{
  "model": "image classifier",
  "kernel_size": 7,
  "momentum": 0.9
}
Rows from block 3, named by matrix and row number. Each number is 50 + 12 x the weight over the matrix's rms, rounded and kept within 0 to 99. All counts start at 0.
# dw: depthwise 7x7 conv (model.blocks.3.dw.weight, 256x1x7x7, trained with AdamW), a 7x7 kernel
dw.204:22 30 45 54 55 54 42 15 49 58 71 59 46 29 28 42 53 70 47 43 49 32 26 36 33 36 36 29 51 46 48 58 37 53 45 40 46 47 64 49 50 50 35 45 52 56 63 49 46
dw.205:41 52 52 53 52 51 57 47 50 44 45 53 58 53 50 51 77 99 54 42 48 44 44 51 65 44 34 46 61 52 46 51 32 23 47 56 55 61 64 45 36 39 44 59 61 49 41 49 49
dw.206:44 54 50 49 52 46 32 50 47 42 49 48 46 37 47 44 37 52 34 48 39 55 54 53 74 37 49 48 43 38 41 98 64 60 48 48 41 29 46 54 64 41 44 57 30 47 50 61 50
dw.207:50 44 47 49 32 36 34 46 47 59 60 55 39 40 42 50 70 68 53 53 40 37 42 54 60 37 26 32 32 39 52 67 56 37 25 47 51 59 72 60 28 25 50 47 60 66 64 40 44
dw.208:49 51 47 35 18 52 62 66 57 50 18 46 67 70 55 56 50 35 46 68 69 39 41 50 58 58 46 41 57 59 52 44 46 43 47 50 35 26 31 40 46 31 55 50 48 56 57 54 47
dw.209:46 58 51 50 51 60 46 56 70 54 54 42 48 37 48 66 63 59 45 32 40 42 43 55 57 44 27 33 56 47 55 62 55 29 34 53 73 51 26 42 41 59 73 77 41 29 53 56 61
dw.210:39 66 57 51 54 65 55 52 52 49 54 55 61 63 39 37 30 45 60 58 65 37 45 37 23 29 51 52 55 64 70 66 39 46 49 66 62 77 65 71 47 34 66 54 48 45 49 53 45
dw.211:43 52 46 44 49 33 43 44 47 29 39 33 26 38 53 58 49 55 56 36 24 57 50 41 36 37 34 50 46 51 48 43 37 39 45 57 43 37 29 38 29 36 56 44 24 43 48 32 23
dw.212:60 57 53 36 37 43 44 45 51 52 47 48 52 51 41 40 46 53 72 71 56 52 53 38 52 89 73 65 43 46 51 56 78 55 61 42 48 48 58 73 58 56 61 51 53 50 59 62 56
dw.213:65 60 41 47 46 46 34 52 44 48 20 02 11 43 56 51 43 44 48 46 66 45 48 35 50 41 37 78 46 51 41 40 47 56 55 47 54 53 36 36 44 19 51 42 52 46 50 42 56
dw.214:57 54 57 60 58 42 31 53 57 59 56 59 37 24 60 62 59 57 55 49 27 55 62 66 54 55 43 24 48 64 64 51 55 46 29 46 57 69 66 50 43 39 41 49 49 49 41 48 36
dw.215:49 53 50 48 36 66 60 49 48 58 44 47 67 63 41 45 33 51 52 43 53 35 26 30 56 59 43 47 50 35 39 65 62 46 50 31 30 23 46 69 64 63 31 39 23 33 53 56 57
dw.216:53 41 42 38 39 37 39 52 47 42 39 33 30 30 53 61 70 74 66 57 52 53 74 51 56 68 67 63 47 50 62 54 42 43 49 41 29 42 50 51 42 42 43 41 47 46 40 43 47
dw.217:48 51 47 49 68 42 46 43 42 42 54 62 45 49 54 37 39 68 48 31 44 48 24 27 64 26 30 47 31 29 34 59 37 47 56 60 44 52 62 36 40 53 53 49 57 52 34 33 56
dw.218:44 41 42 61 45 45 54 51 44 50 70 57 37 49 55 43 49 73 52 23 36 47 33 42 68 61 33 31 41 32 44 78 57 44 44 48 41 43 62 63 50 43 47 47 38 43 51 56 50
dw.219:50 57 56 48 46 52 57 50 48 54 27 47 59 48 30 37 48 40 64 62 57 44 32 80 11 70 52 54 44 61 68 40 46 47 56 32 49 38 39 45 48 49 47 53 49 46 45 40 58
dw.220:51 37 36 55 38 54 54 44 43 48 46 55 40 42 52 48 40 41 36 35 34 60 31 42 69 26 38 45 45 43 40 40 44 45 65 45 42 38 47 22 40 45 46 45 53 82 55 50 67
dw.221:42 60 68 64 61 52 48 49 50 56 80 84 73 65 43 41 37 62 71 68 64 58 48 51 39 51 54 54 47 44 46 58 51 42 48 45 44 38 50 47 50 57 46 47 42 44 53 68 60
dw.222:46 45 47 58 41 34 45 59 60 41 45 63 55 50 55 52 44 62 59 46 50 40 35 30 22 20 23 33 73 72 71 59 37 44 32 72 53 60 39 48 48 47 55 54 50 44 43 43 44
dw.223:63 59 62 43 48 61 66 53 54 57 45 36 57 35 45 30 43 73 46 51 52 57 19 19 42 36 38 42 39 33 21 35 46 42 44 51 42 43 53 44 43 62 51 29 42 57 53 35 49
dw.224:49 49 60 51 47 49 34 55 52 48 54 51 60 49 37 33 44 41 44 50 49 37 41 53 41 34 48 64 38 22 38 42 46 64 65 30 43 32 46 49 69 83 40 49 54 41 51 61 63
dw.225:35 35 51 62 49 31 29 31 49 57 67 45 37 34 29 44 55 70 61 45 24 40 32 41 53 52 45 47 55 43 39 57 50 45 49 66 44 30 39 34 44 62 58 53 34 33 39 43 52
dw.226:53 57 53 55 48 28 32 57 61 53 45 45 37 53 53 50 58 47 30 34 45 42 34 18 32 39 43 53 69 52 52 36 37 42 60 69 61 65 56 37 36 52 61 58 75 74 50 44 50
dw.227:52 45 40 53 63 50 54 46 44 51 52 52 48 45 45 50 40 23 46 47 48 56 50 51 24 53 56 34 52 44 75 23 63 55 50 51 41 74 22 59 50 39 51 42 64 25 66 54 42
dw.228:44 29 35 46 47 49 58 57 43 38 47 51 57 59 63 62 44 43 34 51 57 58 64 57 52 51 49 63 48 59 60 97 74 63 64 65 50 50 73 56 43 50 45 41 47 59 69 52 57
dw.229:71 56 54 41 46 42 35 52 43 58 49 50 64 23 48 49 36 37 33 44 35 35 17 36 40 33 49 41 41 46 27 60 37 53 34 54 51 56 48 42 48 55 65 69 64 35 40 39 29
dw.230:52 43 48 49 45 43 57 66 48 44 36 49 53 56 88 73 44 44 33 44 37 70 70 54 47 21 57 42 54 55 52 54 35 62 57 37 42 52 53 47 54 60 32 32 46 55 47 60 59
dw.231:55 58 50 33 53 53 37 37 50 47 49 44 42 43 54 49 30 67 38 54 50 54 41 30 69 35 43 41 41 36 30 89 48 42 59 47 38 45 52 62 46 44 49 38 60 47 61 43 42
dw.232:50 50 46 53 47 44 28 29 32 31 45 47 37 30 26 34 42 42 38 49 53 30 43 47 46 55 63 64 42 58 60 63 67 74 55 52 66 63 60 74 57 38 44 50 59 54 51 41 51