config = dict(
    model='image classifier',
    dataset='retinal OCT scans (Kermany 2017)',
    train_examples=98430,
    image_size=32,
    crop_scale_min=0.7,
    horizontal_flip=True,
    targets=['finding'],
    num_classes=4,
    arch='convmixer',
    norm='batchnorm',
    hidden_act='relu',
    patch_size=2,
    depths=[9],
    kernel_size=7,
    widths=[256],
    label_smoothing=0.1,
    loss='cross_entropy',
    init='trunc_normal_002',
    optimizer='muon',
    muon_scale='original',
    learning_rate=0.015,
    momentum=0.9,
    nesterov=True,
    orthogonalizer='polar_express',
    adamw_lr_other_params=0.0013,
    max_grad_norm=5.0,
    ema_decay=0.999,
    max_steps=29300,
    batch_size=128,
    epochs=38.1,
    lr_schedule='cosine',
    final_lr_fraction=0.01,
    warmup_steps=580,
    weight_decay=0.007,
    adamw_weight_decay_other_params=0,
)
Rows from block 2 of a small image classifier, named by matrix and row number. Each number is 128 + 32 x the weight over its row's rms, rounded and kept within 0 to 255. All counts start at 0. Numbers have three digits each. After the name is the row's rms in percent of the matrix's.
Before each channel's rows are labels from the 100 images, of 14976, where the channel reaches its highest value: "strongest on" is what is common among them; "colour at peak" is the nearest of a few named colours to the mean colour under the peak. Only what is clearly more common there than usual is listed. The data: retinal OCT scans (Kermany 2017).
# pw: pointwise conv (model.blocks.2.pw.weight, 256x256x1x1), inputs 0-255

strongest on: finding: choroidal neovascularization; finding: drusen
colour at peak: grey
pw.76 105:076171113160155162129162125101176155097089145121166159124129203123117140187131087076082131147125137133151127084151122165163122116138118138129120118112123169168122194123148106113097082169116126169125084179132138111129039142186123125120099174112114136098216116091144136167150103178114101157112074108108146127079117083044112147125076097106117106141064123188098101077163146143112140049122104148124073105137112079119153081123133087140065057129157212149138162125167112104119120142103059109085074119098122081158137122149096107143154169116117144075128165140153130112100074156108145140128093115076105103128203126113113111116156138096128107129104164105116126136114120149126167129070236128105175148101130140128171107134157197102174151117104153074114147175124142102157156071106156

strongest on: finding: drusen
colour at peak: grey
pw.80 099:122137160161174189110130078105169203130147129103130145104118158134118130147109074115131121129130145147132120114122142137121077087131168156037128157114159169088133095086127184129124138177139086110080108144130151143158119091141137102139083161096105065102126159114156118101155167140135084088110130092128132110087127092114156134104103111141104137174154110132205157131128070071130152131104145161156109000146140132182183112140185152070135106141084110113176124124210129119141120125112073131114122134115136130132171134114148117133144088135156122150124106093119116192123120130111131095144111103189157123126174168146145119051138145112118154113095166159094139200135093182084054135147176137085206177087119144112062117183111112099147111060125091105095070156065103130127137085188145

strongest on: finding: diabetic macular edema
colour at peak: grey
pw.203 095:113115178071140077152137108109145146120126129119107101114117100123130102136124102127090124081073097126124127158103119062189137083116164050150192062093105162163131158130150175119142099078121138093184181159097151161137090159096151123149095170115127109135117107101135111097171156128083130101140145149070129125163109115100135144090118144068076128110132126144117177153122125126113091091056165169171104168110167148130128153120099123144144158086127124119054142077166149132167142123209079100132148085169223120109115119162118145119076114128091093155060164137127150118120136153085175160165094130150171120104139176129121071123197098080135130097135160160104148095119113099171161094145100118124113096169153073135127160107104081106102127095092062240095118203100163122136165151085088

strongest on: finding: choroidal neovascularization
colour at peak: grey
pw.189 093:143143172167095090075127095087104103087111160141180113137101109129111075179120089125026140202164135107161135168168107065150101097109124096088122141115105121168089110141092089178118132077078149155155097195177158081065093065145110152136119097157124153148119126113104142143208107141100105183091127106140128173083132093053116121065200116079137158048113093170073142137095200159111131146111114096103156124144133155125104091135089147126111129149129138153090147091088101118109209144149142135123124090174093072116163147109094146123112144161120140159124133108115188173134146147129110141141126114159135148132127187087111082092076124162151140142178197156121118129133082140061087102126100097089101161140137160121082111113080108122114152092118156132078087118109162096162144088153136

strongest on: finding: diabetic macular edema
colour at peak: grey
pw.171 104:133151088088134082091135120134126128095093119185145107164129132104153044119196162167091089120144112135086076130143135165182159153089154123155168099122111077148170116163127128151164119072165109110136128102052098097080146115132154134141125135077119187064129119110130207161152096180096118102079156105133138161114147155150180122150152132108131084172132130104180089127146211101130117084157116169116125113117129102141066101087174121120130123098141175128140134113120169108070192154085141146093131164162118121119115146114153090155134146158130085098056104172084079102160128156073161197146180139153100079088162128064104078163108104095121154118158126087104156079164179135100123138080131159112141133123091145057168107083140139119073129129176129121136164042106131163139069165160129

strongest on: finding: diabetic macular edema
colour at peak: grey
pw.85 099:161120100114124088091125160173115151164106117077128180069125103180174172118094134152175159082136124102175127120143113192075151121136183129130192213080131164114111077106084083155059145068083121150132091131141171060152152157125101118120094118142101162254171115161097074051109106104166117089170117108141138119110094123137156201171131114103147146137160106155118111177133150137123089201145178118123134135053148098140145178087124059175084085139149100127133106159099095108133124145129088148141174134115077123090112165118117173166114105156110077110116108130116146102112078127157105107116139103089135087139158101102164130082149078192160106139181105132139133122145166145120132105105139137058089151183146104108105187167145151145110141142114138093136128118087133119147127084121147

strongest on: finding: choroidal neovascularization
colour at peak: grey
pw.53 099:146140163134096107133168134104132179187162107105126140136051144069143130121154074100158166145096120150108091173182085110086153173092100084097075147124101109105089133150124110152099129151106165145074130141179136127091115106102170187165066100107107145124114080135097159169154176179135148148145123065116127152097136059106114145163157148121106088122108136122153146130105155108157078121129122121140134139080135106066168156072077166195108181156117117190189176077105092105156136148171192131138142091131077126216086138113153208130175111123143122141077122113071143173128113088118154111127136106130169098076111148165151175158129153100129109146119225145091111096109154125102128170170130190114167213135140106152154164128121129157127101093099149076124117102106072135152126126094105

strongest on: finding: choroidal neovascularization
colour at peak: grey; white
pw.218 096:133128157078053133111137088061137084140139114129148134101140092068111104098126162140161175154093102136105092113119097108080079081191085166158183118114074175106138129149105124123176125088119142139093105143098105114145168103117079084102150157111076104047200129135092173126133047111222131150127110128177161123078146094154121145070107134119140132153124146128121137159101177113167172087090123123107160057203172136145108095068136133167088157092093103175120219128163104136105168112130122097187068141148183128086141157131191101111120120197117149159104133091176093106140158106150108179135087125133160155092098136066133123125155123125135156092109184176108135100117089148132121076129160069131152101149145125131166150130098180136147123123147080155132152155098153130108118096126102

strongest on: finding: diabetic macular edema
colour at peak: grey
pw.178 118:095112160109188118114089201099114142090170117116111144132155123146150130142152166108079118126171080085098077147123126161129191085127106148108167143073124106144109096165136148232096168128043125147082089137082101103109139128149117166172160104138104181114067125144078132106123099124093130083191073107126169171103126110109168103126114127100153144111123063125138139153154233118205146099139172083133132135094120070154082139092128113126136119160107122113145122091102168107152172136170134094090147147091156132101146136111115113085081122135148143147131165121140086153100167123157170120142163174117126175188135121195080117128125112104091146152080109139123131142120099183154139142118088196064101062143126180157101122102102097146110139120180048169142160134134059137195120111084142

strongest on: finding: choroidal neovascularization
colour at peak: grey
pw.34 101:119118102152138127078130140122093102152085098150191125116135099155117175096130094153107134094107132114132080150123127131126192091193088106150113087125120160094136140129127067107106120136139189046118119104143160128125179117093102150131131189069121058123101147132140141118155165082110119128100099167214121114060121109084067111150088178089135105106106097163130148111098125143104114113102148129146141094117129160145146132083095156077140163156213074193074098111124103092138136084128173119135116114125112131112038115145054165080118140096091167153108151118106170109098151086135094114098151100083165088120090142127120135119139067184164109171088116168140155166105031111163156110089067138087156138098145137107115070134089109093096176101173189073128099122175130097115165157162109

strongest on: finding: diabetic macular edema
colour at peak: white; grey
pw.40 090:152144157097146149105198064155143155143079148113073239201124131084108049109123063110134105138118112156098126118119124157127142106145104126131053115086125150138066142095110090113156131143103124085141101149117147082137113143116141158155113111155149132117115128136107196110098107152149110182124063176046112075132124148066119123182159081137140090115128105100045092157102130152099121102140106145107060120079137113153149129086155094212094154097086191129179165115157115172104118142192122145156119124089103162093127099102151129102136114130153099098112066097148128114132115075209111214146137113122089117106088148088168122150134117101157120110173094120114128102146112126151156176162115106122132101154162118146059106142190133132124087078145081102118138097093165081092113137118170

strongest on: finding: diabetic macular edema
colour at peak: grey
pw.3 092:138144126184151177172101044080170139103167139102119119138094159169125127163110142155156119130120104098076138079091166180124172153097185090108123178154164078137107084147108134189097135080132121095120171157090097134133106121159111115121149119137159189159115097112165109115081109143101091135145137119084122156118141109148121094127197126134156121169148127120164132107134159044172109132151178101166101101173130158159071101118121171145166125122131074170129111159165155158171107101108104051156150083134145073151093158175133150132149092102094138071077120156126138167124131160149109128143075193128157153118146147245085158128070088138142188111144105092132126171187164061140154117164115157153099129107166185145095110109132147136216181115181084113118176137133088115115112106136102

strongest on: finding: choroidal neovascularization
colour at peak: grey
pw.50 100:179066100091160121163127128117123114107125138172130128114123130101143136150111147150134117116154155140112137172077119160099118122137124171140151174062062106103148144130149102172154176103135163107077168126091091091077170124139141060190101103146096164062085165137134124171112116143136138134155130142171140196134131146134161103094112199145097140101141184087077114207104149175132139095124125176137078130120130143153156185109152151162138171131128111109110132151101134135091120153168189119122150112138202107203139186091131137129141130103136057081088155145175146138106130113068081075075186148116158129061096120103087127113125168130097164163120100120182160175126044205136096107153130122089109123126101106151073117131108126090114089114151200187157141089107137082181160074100160

strongest on: finding: diabetic macular edema
colour at peak: white
pw.28 095:129102085123140040154132089107154155067172150131126117151119090110122134139178121087106127098151086116148084197139108130136152128156107121122105135164135134076155131075093166122117168103137133144112096167184170111157152127144159186152116111134075113154129139133132108134201100158196142139175099113178167106143130105072124157153176154170056087133174159126099164180165143163154191120169166119150138130230196084139136139166131129082152165181105073167123146146101115153086073135147117140086176137158106132137110192183159130108120139129135147118120084147094098109117180136160128115093081144078145108139147141136159210143170136096125130178102130126164079189102204103146108128135116124134117098152122116133091174131070169121083185156090137185128096092148163146065180103153121

strongest on: finding: diabetic macular edema
colour at peak: grey
pw.216 099:180144132099107107183181086178125151088126085066111155166134117149131117154122099110148137120087159145183130172069122142090126105093077064111114095171176153129137176097200098192189158192177124104168067086146117111103131157102214175099126154133189155142104140129130107119115118112135111196177143101136208131188151171121141170121105114116080135104104101141119121164117134146137116196140091121143141157169105129166124168079158127133146096108145153129143057133144157127119098076132128116149108213119097132189170078101049154113118152149116135087072151042139158122149113149112163150129117128073173143104126163134106160160106086152140096090081143081133110104178143128144162122112141074108094088151127141158098081137126108133188091164150134110103131083140136124102125100179120

strongest on: finding: choroidal neovascularization; finding: diabetic macular edema
colour at peak: grey
pw.8 101:160051122124110141046121118172102090181141089110147126134105094158127087214126074082129098163169134067124101156112150135211094075081135096123185102112153165178098104155201112135111133092090148100133169129095088153155124156194176100145161134088093066118111179129148107116213133129121120136149152202136114117132110140159149123180106197119139133122196125163172149103137109184135050114135105113124134112112128093118190137082137131054104086144120115120140116131074139145121109095120124156148074145136102159173145075101117088142079120111127147155114146127066130057143197073122187099097144164105143131125087113111110127083119173112112159133106163177098152122077093135116133153089111154064125098139110130142131157133115116162074154137136161137153070115126156117100085091118121

strongest on: finding: diabetic macular edema
colour at peak: grey
pw.173 097:151127029106091161117176124084181141120113147155132163154132034136115119147089167090145073067166119164072134180128112158097130097090046148178155077118094109098123154098113130093126121192204160126174126093061106098104109131114136157181175125088118124126165131143140137106080130078089172124113118111115118208095091129089116136110128166134099106150126153136094114216140080142074129137143124104123113110116135077102146125117158135147138172105085156096124187097148118140143162117115125180142138148101082094187150109143117103155128103116147114110162106123141131115133083085116147144129124149228145147056153122139149068100101109103095132142135169110131099156090098195153119054186106095113164121124102136133093103152082139108111129096098114098111180200189124145112183115118093

strongest on: finding: choroidal neovascularization; finding: diabetic macular edema
colour at peak: grey
pw.249 097:062165142128167113182174171077144104104157159131165130164148141097070108147144104163066114154134157177123146028142126132170094129145105131111146139131120137140150113068067158201160148102075037136121070145166138080168140148191145137083170118144134150167147096126159136142169163126125135111115116123143150136103125182228103145065113139175132143161074148147167078077180093111126127121138097163113130090179130129139101089098085136129164118080164081132110158135098151141122113125087136060119151097123119149138162130112146119140191090127150140165192154109107099102116115064164119111114092181083143124146125162129190141132149182168173073126104076164132134112107170101106084071171164123091131129116097115134118134119119157136109132117069153174138137091183107137117187144196147

strongest on: finding: choroidal neovascularization
colour at peak: grey
pw.109 103:167116113152090175046085138083147105129153065127121105153155118122128095189081132097142139106128164116188097098121137098130187139123153080112080088158137130123121150200104143125095165074109118125127174133158167127160144116181109086121171121169136156063120193115122142124107070116081086222132132187151109150146135156088105155106113103154145155179148088140129140135090119098162131069158175126170138074139151203185115144172091127146125100112078089121172123174111133133160085057123132186121124150149087132165081121142217077109142110123090120114158099119096083128170141082073088124143169170095109184174122096146128113092143111135121110157097153161098154191116147111123133115091128173128166139151184144082105125118168138150103100136098078147119136107179082110130196141091099

strongest on: finding: choroidal neovascularization
colour at peak: grey
pw.110 095:088137115150170158066100126138165128072174155105129118149129073175109115138099075060112121119158118133185177131087104154202146072168132139164183171093180139158109100168127104159074151139109126119089106136157144066144091134144141110145142182112179125106077115116150040111094101128068103137129130127111145103124045124116107174079046082100156155148157127134135072094105101047185088051122137160111112125096117082151140117143109092123134151128107108136166110125148139171145147077146165064086141158103188086139106126094110083086127175175131134108120186113157096082137123098083154109183087141126123164126064148165069110129151157149081118159131129134123117128148133149146126102138184171143122155114141170124163063129125118152105098154113158131147116165116089090191135123190130

strongest on: finding: normal
colour at peak: grey
pw.123 100:061131152060103155107091018119119099139140127099074079112088149201143092112112141156157125119110085122144141135115160112118109176131133105127103135117111129108114131150090140141132169161126184177091165133138106150153125045125112229147116068102107090115062111181096118152158111150111139125134165140130171135147120081104110131102159152068093135143078130108163148125119101121120100140044102076156173105143119159129101145126060101134138136133166111082165141087174126086075126090209138151076123135076106115119080164126086109110114128109135110122120124104109098111064186083127102130086088119115128125175111139168130142101129112151108140126139122193115108182172177101109083113147185123117049070168115134134135143111085129054137158115075159104141125148160226100097120154126143

strongest on: finding: diabetic macular edema
colour at peak: grey
pw.66 102:149107126120177151080091101119118083152126145108051101158127121082093115140069089139164100143132082129100149112186115172105140064145139159059160077149106087147167127090185125098134153079165118188089084095091170110099099097144153106128107074184080204148132079162126128095117129168095142190100092098113146107128162170114161154100090126095155170169197102112129129112147101128110126111135121121163056120107126102151109089189157123142117115109099188122088160160145119180122114214169143122112182129125167114109137168103127156139112078133154132129141124191143140061150129094083139199071069130116136085137086134085112087071121118158133071181109106156126134110103096118104074138126160090094140180132124127126093097152058167132112137069114164171096144166095126125116090094123120

strongest on: finding: drusen
colour at peak: grey
pw.140 095:116119158122161122136138156111168120138125096142172106146093183149128091165150117131106105096110129178114152136133135072155072204136097078179132108088142156129168147133204174150132097152100078160099137164138124168134112162136178163112160163172179153106165118101132110124133082154101105124167087140138103062202181173129154195085165124139142111164105173133148112082129097142152128152114073125071149050071139091130189174073174095102083086096109191157165127070128081091188097117141101157115097075148095098131132121128144181070167116059128138135145145154146106112084159089155109079156149145087069114157157166137116121156168145106116074102103086089150168136200128119120134105117160152088114131088103152121188125192107117111162100172142095161097107118120101165146142112148104

strongest on: finding: diabetic macular edema
colour at peak: grey
pw.204 096:138146140113226157046087109149106142150122197198159098089108131132168137123142111141139104107116183102115128144143123151108082086165060099077146086150122118141176154136148126077117068186100139129118085191090096102111170120109101147120150119122110098087096141184107132114111128105091137093134122098144097186123085060138115123103185081156194181113114095107165103156160117100114123096087115102159056125155088116164116151115131121209159121157121148101115137150138071137124148113147147117080153166109125132141140112111083041112120157085122196160153099153161132132173094139149132120155158122094121114053088167165133159082162207132121127074152119156133121096116162195093131108161176115133138154179108105098144073102191162115135118162147087120143142171145096152154079165169164

strongest on: finding: drusen
colour at peak: grey
pw.186 100:121119173128118091121109097141145134088141116097146151121120163140118099131152149160213152168125157121163154103091151116206153115130177128135133117088221091079096103049197112157146101154113074096090121168137108101135152148120186076123133105145136137087149137106132077098133139094102115123143114151096129142089144079143102114085135110109182096111144104110131100154116087103153133090122161147160091107157105099151206188154119100157230132160099093106153075092128138099145122131154075130100149127165126127111120138119116168151168134113105148117128174096119137176172104129100121056058123194175125193106114144175147152128160107139080109081095130137126127179103166091172117099131188126142161136077145171137123104171154153134073212111083181167163162196059115150132103128182113

strongest on: finding: diabetic macular edema
colour at peak: grey
pw.77 101:160111088115151094097070111139062120132157190109206146113053093148131114133056089104139096114116159113146090152123159134110119093056136132116151176076149140112115191138102173179122123123127194137079187127164151092130174132146116108125118146132105094147140113219081134119135119107102099187102124110128110126103106117176178135176054120142083173119107118144126147195126142109198151116170159140080145112126122137196084178144113126157119174120129078126090120232110127059116132127084190113124106112098094148141121115104128108109190180216147131132143156101145161182112098134153126112113086150110164131147119132187108128110114133057137179111088164157083108143161123098131107135112122039155132121134138118161105168091100138132108094153117067147115181101106092133114109147135154

strongest on: finding: diabetic macular edema
colour at peak: grey
pw.230 096:139121129153144162111146143157177165127122107110174142132076143174135146118122141149123039120182102092159171124111120128117073165123163122087138132120113122110142127162157162155168120081144139143109168097093147081130062099119102160127189153203093177164199130137137078177157139177132105086188133101168213157141139173134131145110103139117172125206151178075123103150169121040174139126148121159159105155029107112143137103142129134177130087109160085120099140154153094188136148105091162098129094182171119134134146164131191099115125166134126176115119116112121136171197115218164108120118159050123138111167094108087136138088170108165142160136106182132154154135152154097142088133115133138107146122135144099119144113155080078139191121090073111105109104096106153106163178162122089

strongest on: finding: choroidal neovascularization; finding: diabetic macular edema
colour at peak: grey
pw.150 101:136147150100135160160130191203120134125136117157173104077085144106164127125172153148070145134054141143155110131106112134169183031166093107096148154136097109133124136105121148070127148163150130140118164191114170144174130166099093138112135170133147113173156140212117162151138130164150133120148097066078101095133157127145129061132124119121145152122129108100073103152120131139139139157131097180121085105121094138219150135071062077131123144124094125128106104087171064183097116118161146233117128142085104075098112097144167073143102133234128115115117163103133119133060173108135090123112160105130125071090149125108154108103153097131169142160138164130186132136081145142118135131097107133136074088135140157049178098163103095131083132168155097116092138186071121124117103133123122

strongest on: finding: choroidal neovascularization
colour at peak: grey
pw.15 105:132121148123121098155043167052169147069052119092094102150085203130154124145143106107174122119138132125076145145157095127124111116083157109160156148164170122110104095167131086166118148095119047132181131089091132124135092068122080175103145168148116143105062137140232145104173099241126158131143120135085142166112078124113146097143101101134171130119104100117113099113156091069150103101121111130110096126127086072132127096110108051085161112192123135142129132106111151117122149131092110117142142125099177146172085089129051108136147148168123110159083165081100126123106088109097085222121146137109115130121097124169105098089135094147116136101145154120082125104152106140181144129113140122090165220065144149095151125107127075102154096097163160116119111116119082140146114143103087

strongest on: finding: choroidal neovascularization
colour at peak: grey
pw.45 100:111169149116128086106126148180182130148136120105118100170122143174166145092083165146166108129076103128123133106146102065102085161156108102132141092107163118137118097129173154106157067139059159102139152109080096072079121151154061123177101159155101130108131069132137106138143112128095145127088113148126081124122141122158115151149095128145182128136078110145161082104133168073137117125103134132174099128139085122112144139129123097179092096155085087114169112156102152077082128182147122123127126166136123100090123104076126148109122177185166080110055094156151101118165154097081078102119146247092103161126093098208084114105118145144109135089084129161117122100100131160183194175114177114086138110101124127105145130074119155035141131070105132122083140124058108091051097144165176

strongest on: finding: choroidal neovascularization
colour at peak: grey
pw.102 102:161120120117133158116154081108135145132168129122102136130085136132087171146078152122094120134147106156141103176107098155109095149115102156122120136139064127158062111119108083147147145113155152107109196144119093129099133152135145135162094125152154198121124118167087162114133176146129138178170162112165148108173143147080115173089084107179125064077087089116181155140124115123119073130113077138098136118097081099109112160081123175165121153206137118124175125093077119109145103132118195097130170148087143157152191121094082131114218102150160157131130134124155112126147068164118130167120131114131135145076128098162114137143087255124134153080142129062163113146102107193117141065162103177096168140118072061115062159124133061127070125071145102114140175090084081102171124166131147

strongest on: finding: diabetic macular edema
colour at peak: grey
pw.75 093:182092141088087173158150089090120137121162167115150122145124157076093138168118139127119159119174125140089105193078118132070141149133140109121134114196180110140183175110118109122094113153122150113159195120167106106134159143123116145140112155095118065208102126166112149148145172127060165172157160107181140131107129158098109091119109134113106161126093097140097091136131117105153130124139149132085105169119057081078102144167180117030149164169110070145114127119130117158125121172170120177154182056165150122162157128128145070100156154149166123154185084153125105141131085073136173105150133132111171089091132060184115116160122145094181075109203096112088137127126101105105172101166078120163155151126132119090124152130136112112116133085094102167103144056108065172166116167151201

strongest on: finding: drusen
colour at peak: grey
pw.35 099:132111123095123092120128116145188132091135150091123092132095188160068124126105149069064087163113107117039070084130221149125084111066123135070120145136140151146181139119144157142122151193053102094113111112144096080077158111144146140133149078142145133112184143100127120161129106087120101110152118096156093098117124189078149161187109137087124130160121122150159111132168103109152131127121136133124140093089139116127146088173166142085152168111101094101126125122151201132173102129155121141141095135141079105127142150099048099098102091136102061099113140135025164135132123108116144116105134103146140132162147175184125189126167140151143161138100172110183123230135112065132069163145138157125142142096185092104089118183076098135072135119181106105117106111149178121119150080089140

strongest on: finding: normal
colour at peak: grey
pw.73 103:168110170107075119167116095142101130108150109130145126064082183132181167059122113130111184163081095128153114099066056115063073126118119160122120091144155100085172137146116119045134087124168138099155124198064132125081159133101123131058126164090114169130162155119149141091112147126127123136126115137121068130122078129124127111166094152065134111116091142156121088153140117119109086143099109126126078137096153138124139146132105118126170152108067158175053148122146067131118133136102112152109161067163077130161111172105131106133112115120143101087095127141147114104103105136144113116188163073173117108109106157099116163073141064128146103165137206074173117075108184115142105086143164075044144138075106170169132085114093168136139123085177131131108139177069122049125151107159150

strongest on: finding: diabetic macular edema
colour at peak: grey
pw.219 100:121116093129211155176123119152146116165109157208108198194088087152128160127117219138163110125127140123090126125133102160095152121151124142111113137186108106054135162138150084181095088097157146138143060106198100114110136153130083083140155123120065099206089104170114170078094140127196121143090155128126128168117083132116083103155180158115166202143179112062129134139118097149132096135123116103113103097106117123115165153104116110108175178147159137104115081093107086084086155137139169067095148126132136090140195104100133140139144136125132124082111069082177119142112152140133107101094120158133104124103162118058085117144161140140105177143096122071155132163166103135100172133122073126142039072126114135142115124140153165117153109145157160056101166149161081096115086102135090

strongest on: finding: diabetic macular edema
colour at peak: grey
pw.32 101:194112120167141114131131167160093106146101151090150104149107223175181181139129142078199132156132168152119064102124150149146150141134093153138113073150152118108137099118110176134141169090126068112113103122127057095107139159127158142176083183105151155109084137110158066126113133129123135171139138086087147151114072096093132036184116065087107161197159127112142087073166127095096086081114102113113138126134129114130153110130182123124069196129135102128165134135156127162138101089194087190083126111101128146175109071109131118153114159146139079132120125145079142041144131132123149140166130141169136099173173139137095142146194132141097084117111121088157164088157064185125097130092142135067106109153096149127154126149118106119183127132141088120117152147126132234139107097137089

strongest on: finding: diabetic macular edema
colour at peak: grey
pw.142 101:145127137115127070154126071089097171141132084146193071100137196184156194187144185193112130104114138115102135140147128108121139186114174147133182128088089133086180158126148082141142118087161116112154128139144202183119148130067117194128146174148122119174115109130157152116130122160134118099111148105144092215123154111156119116148135148089171126182165185121132133105132137160071115141147164146111054163158166089183143131121088151191132138138131111091105107161145157090158126060210163115134081090148127095121171104134172135102122107091103144134131169092175129168131135164111135122168233110093172154161138135131137142156165106121138137167111130125168107101062131140125137094097125124215120151151198074122076154132121179124125116129139115159170076152129108132139164188123125

strongest on: finding: choroidal neovascularization; finding: diabetic macular edema
colour at peak: grey
pw.49 108:149113162130112117077156131150095084183118055157167118149163122176112128170166087139104090108149213114103110131116082114154071095130088103115114121093104203129157133138142163241109091084129176114093164155101092094113165135052096102145158067103143086034176176068099111127224152101135094138189120178088096100161116167130085115082138151117126113097111128169106168164100102136113127136114134085127084167096134123128129113147089105108120113100137116116144105121130189114138098094150097149121164118127098142124154149101131095091076148151134217186118156116051121157147128045134144120082173190112123147115078125027129118123119128105125105100105145113107152111143182116106122142150094137122153128176114107088131111154151128128158120132106135146132071099120093109134135109137138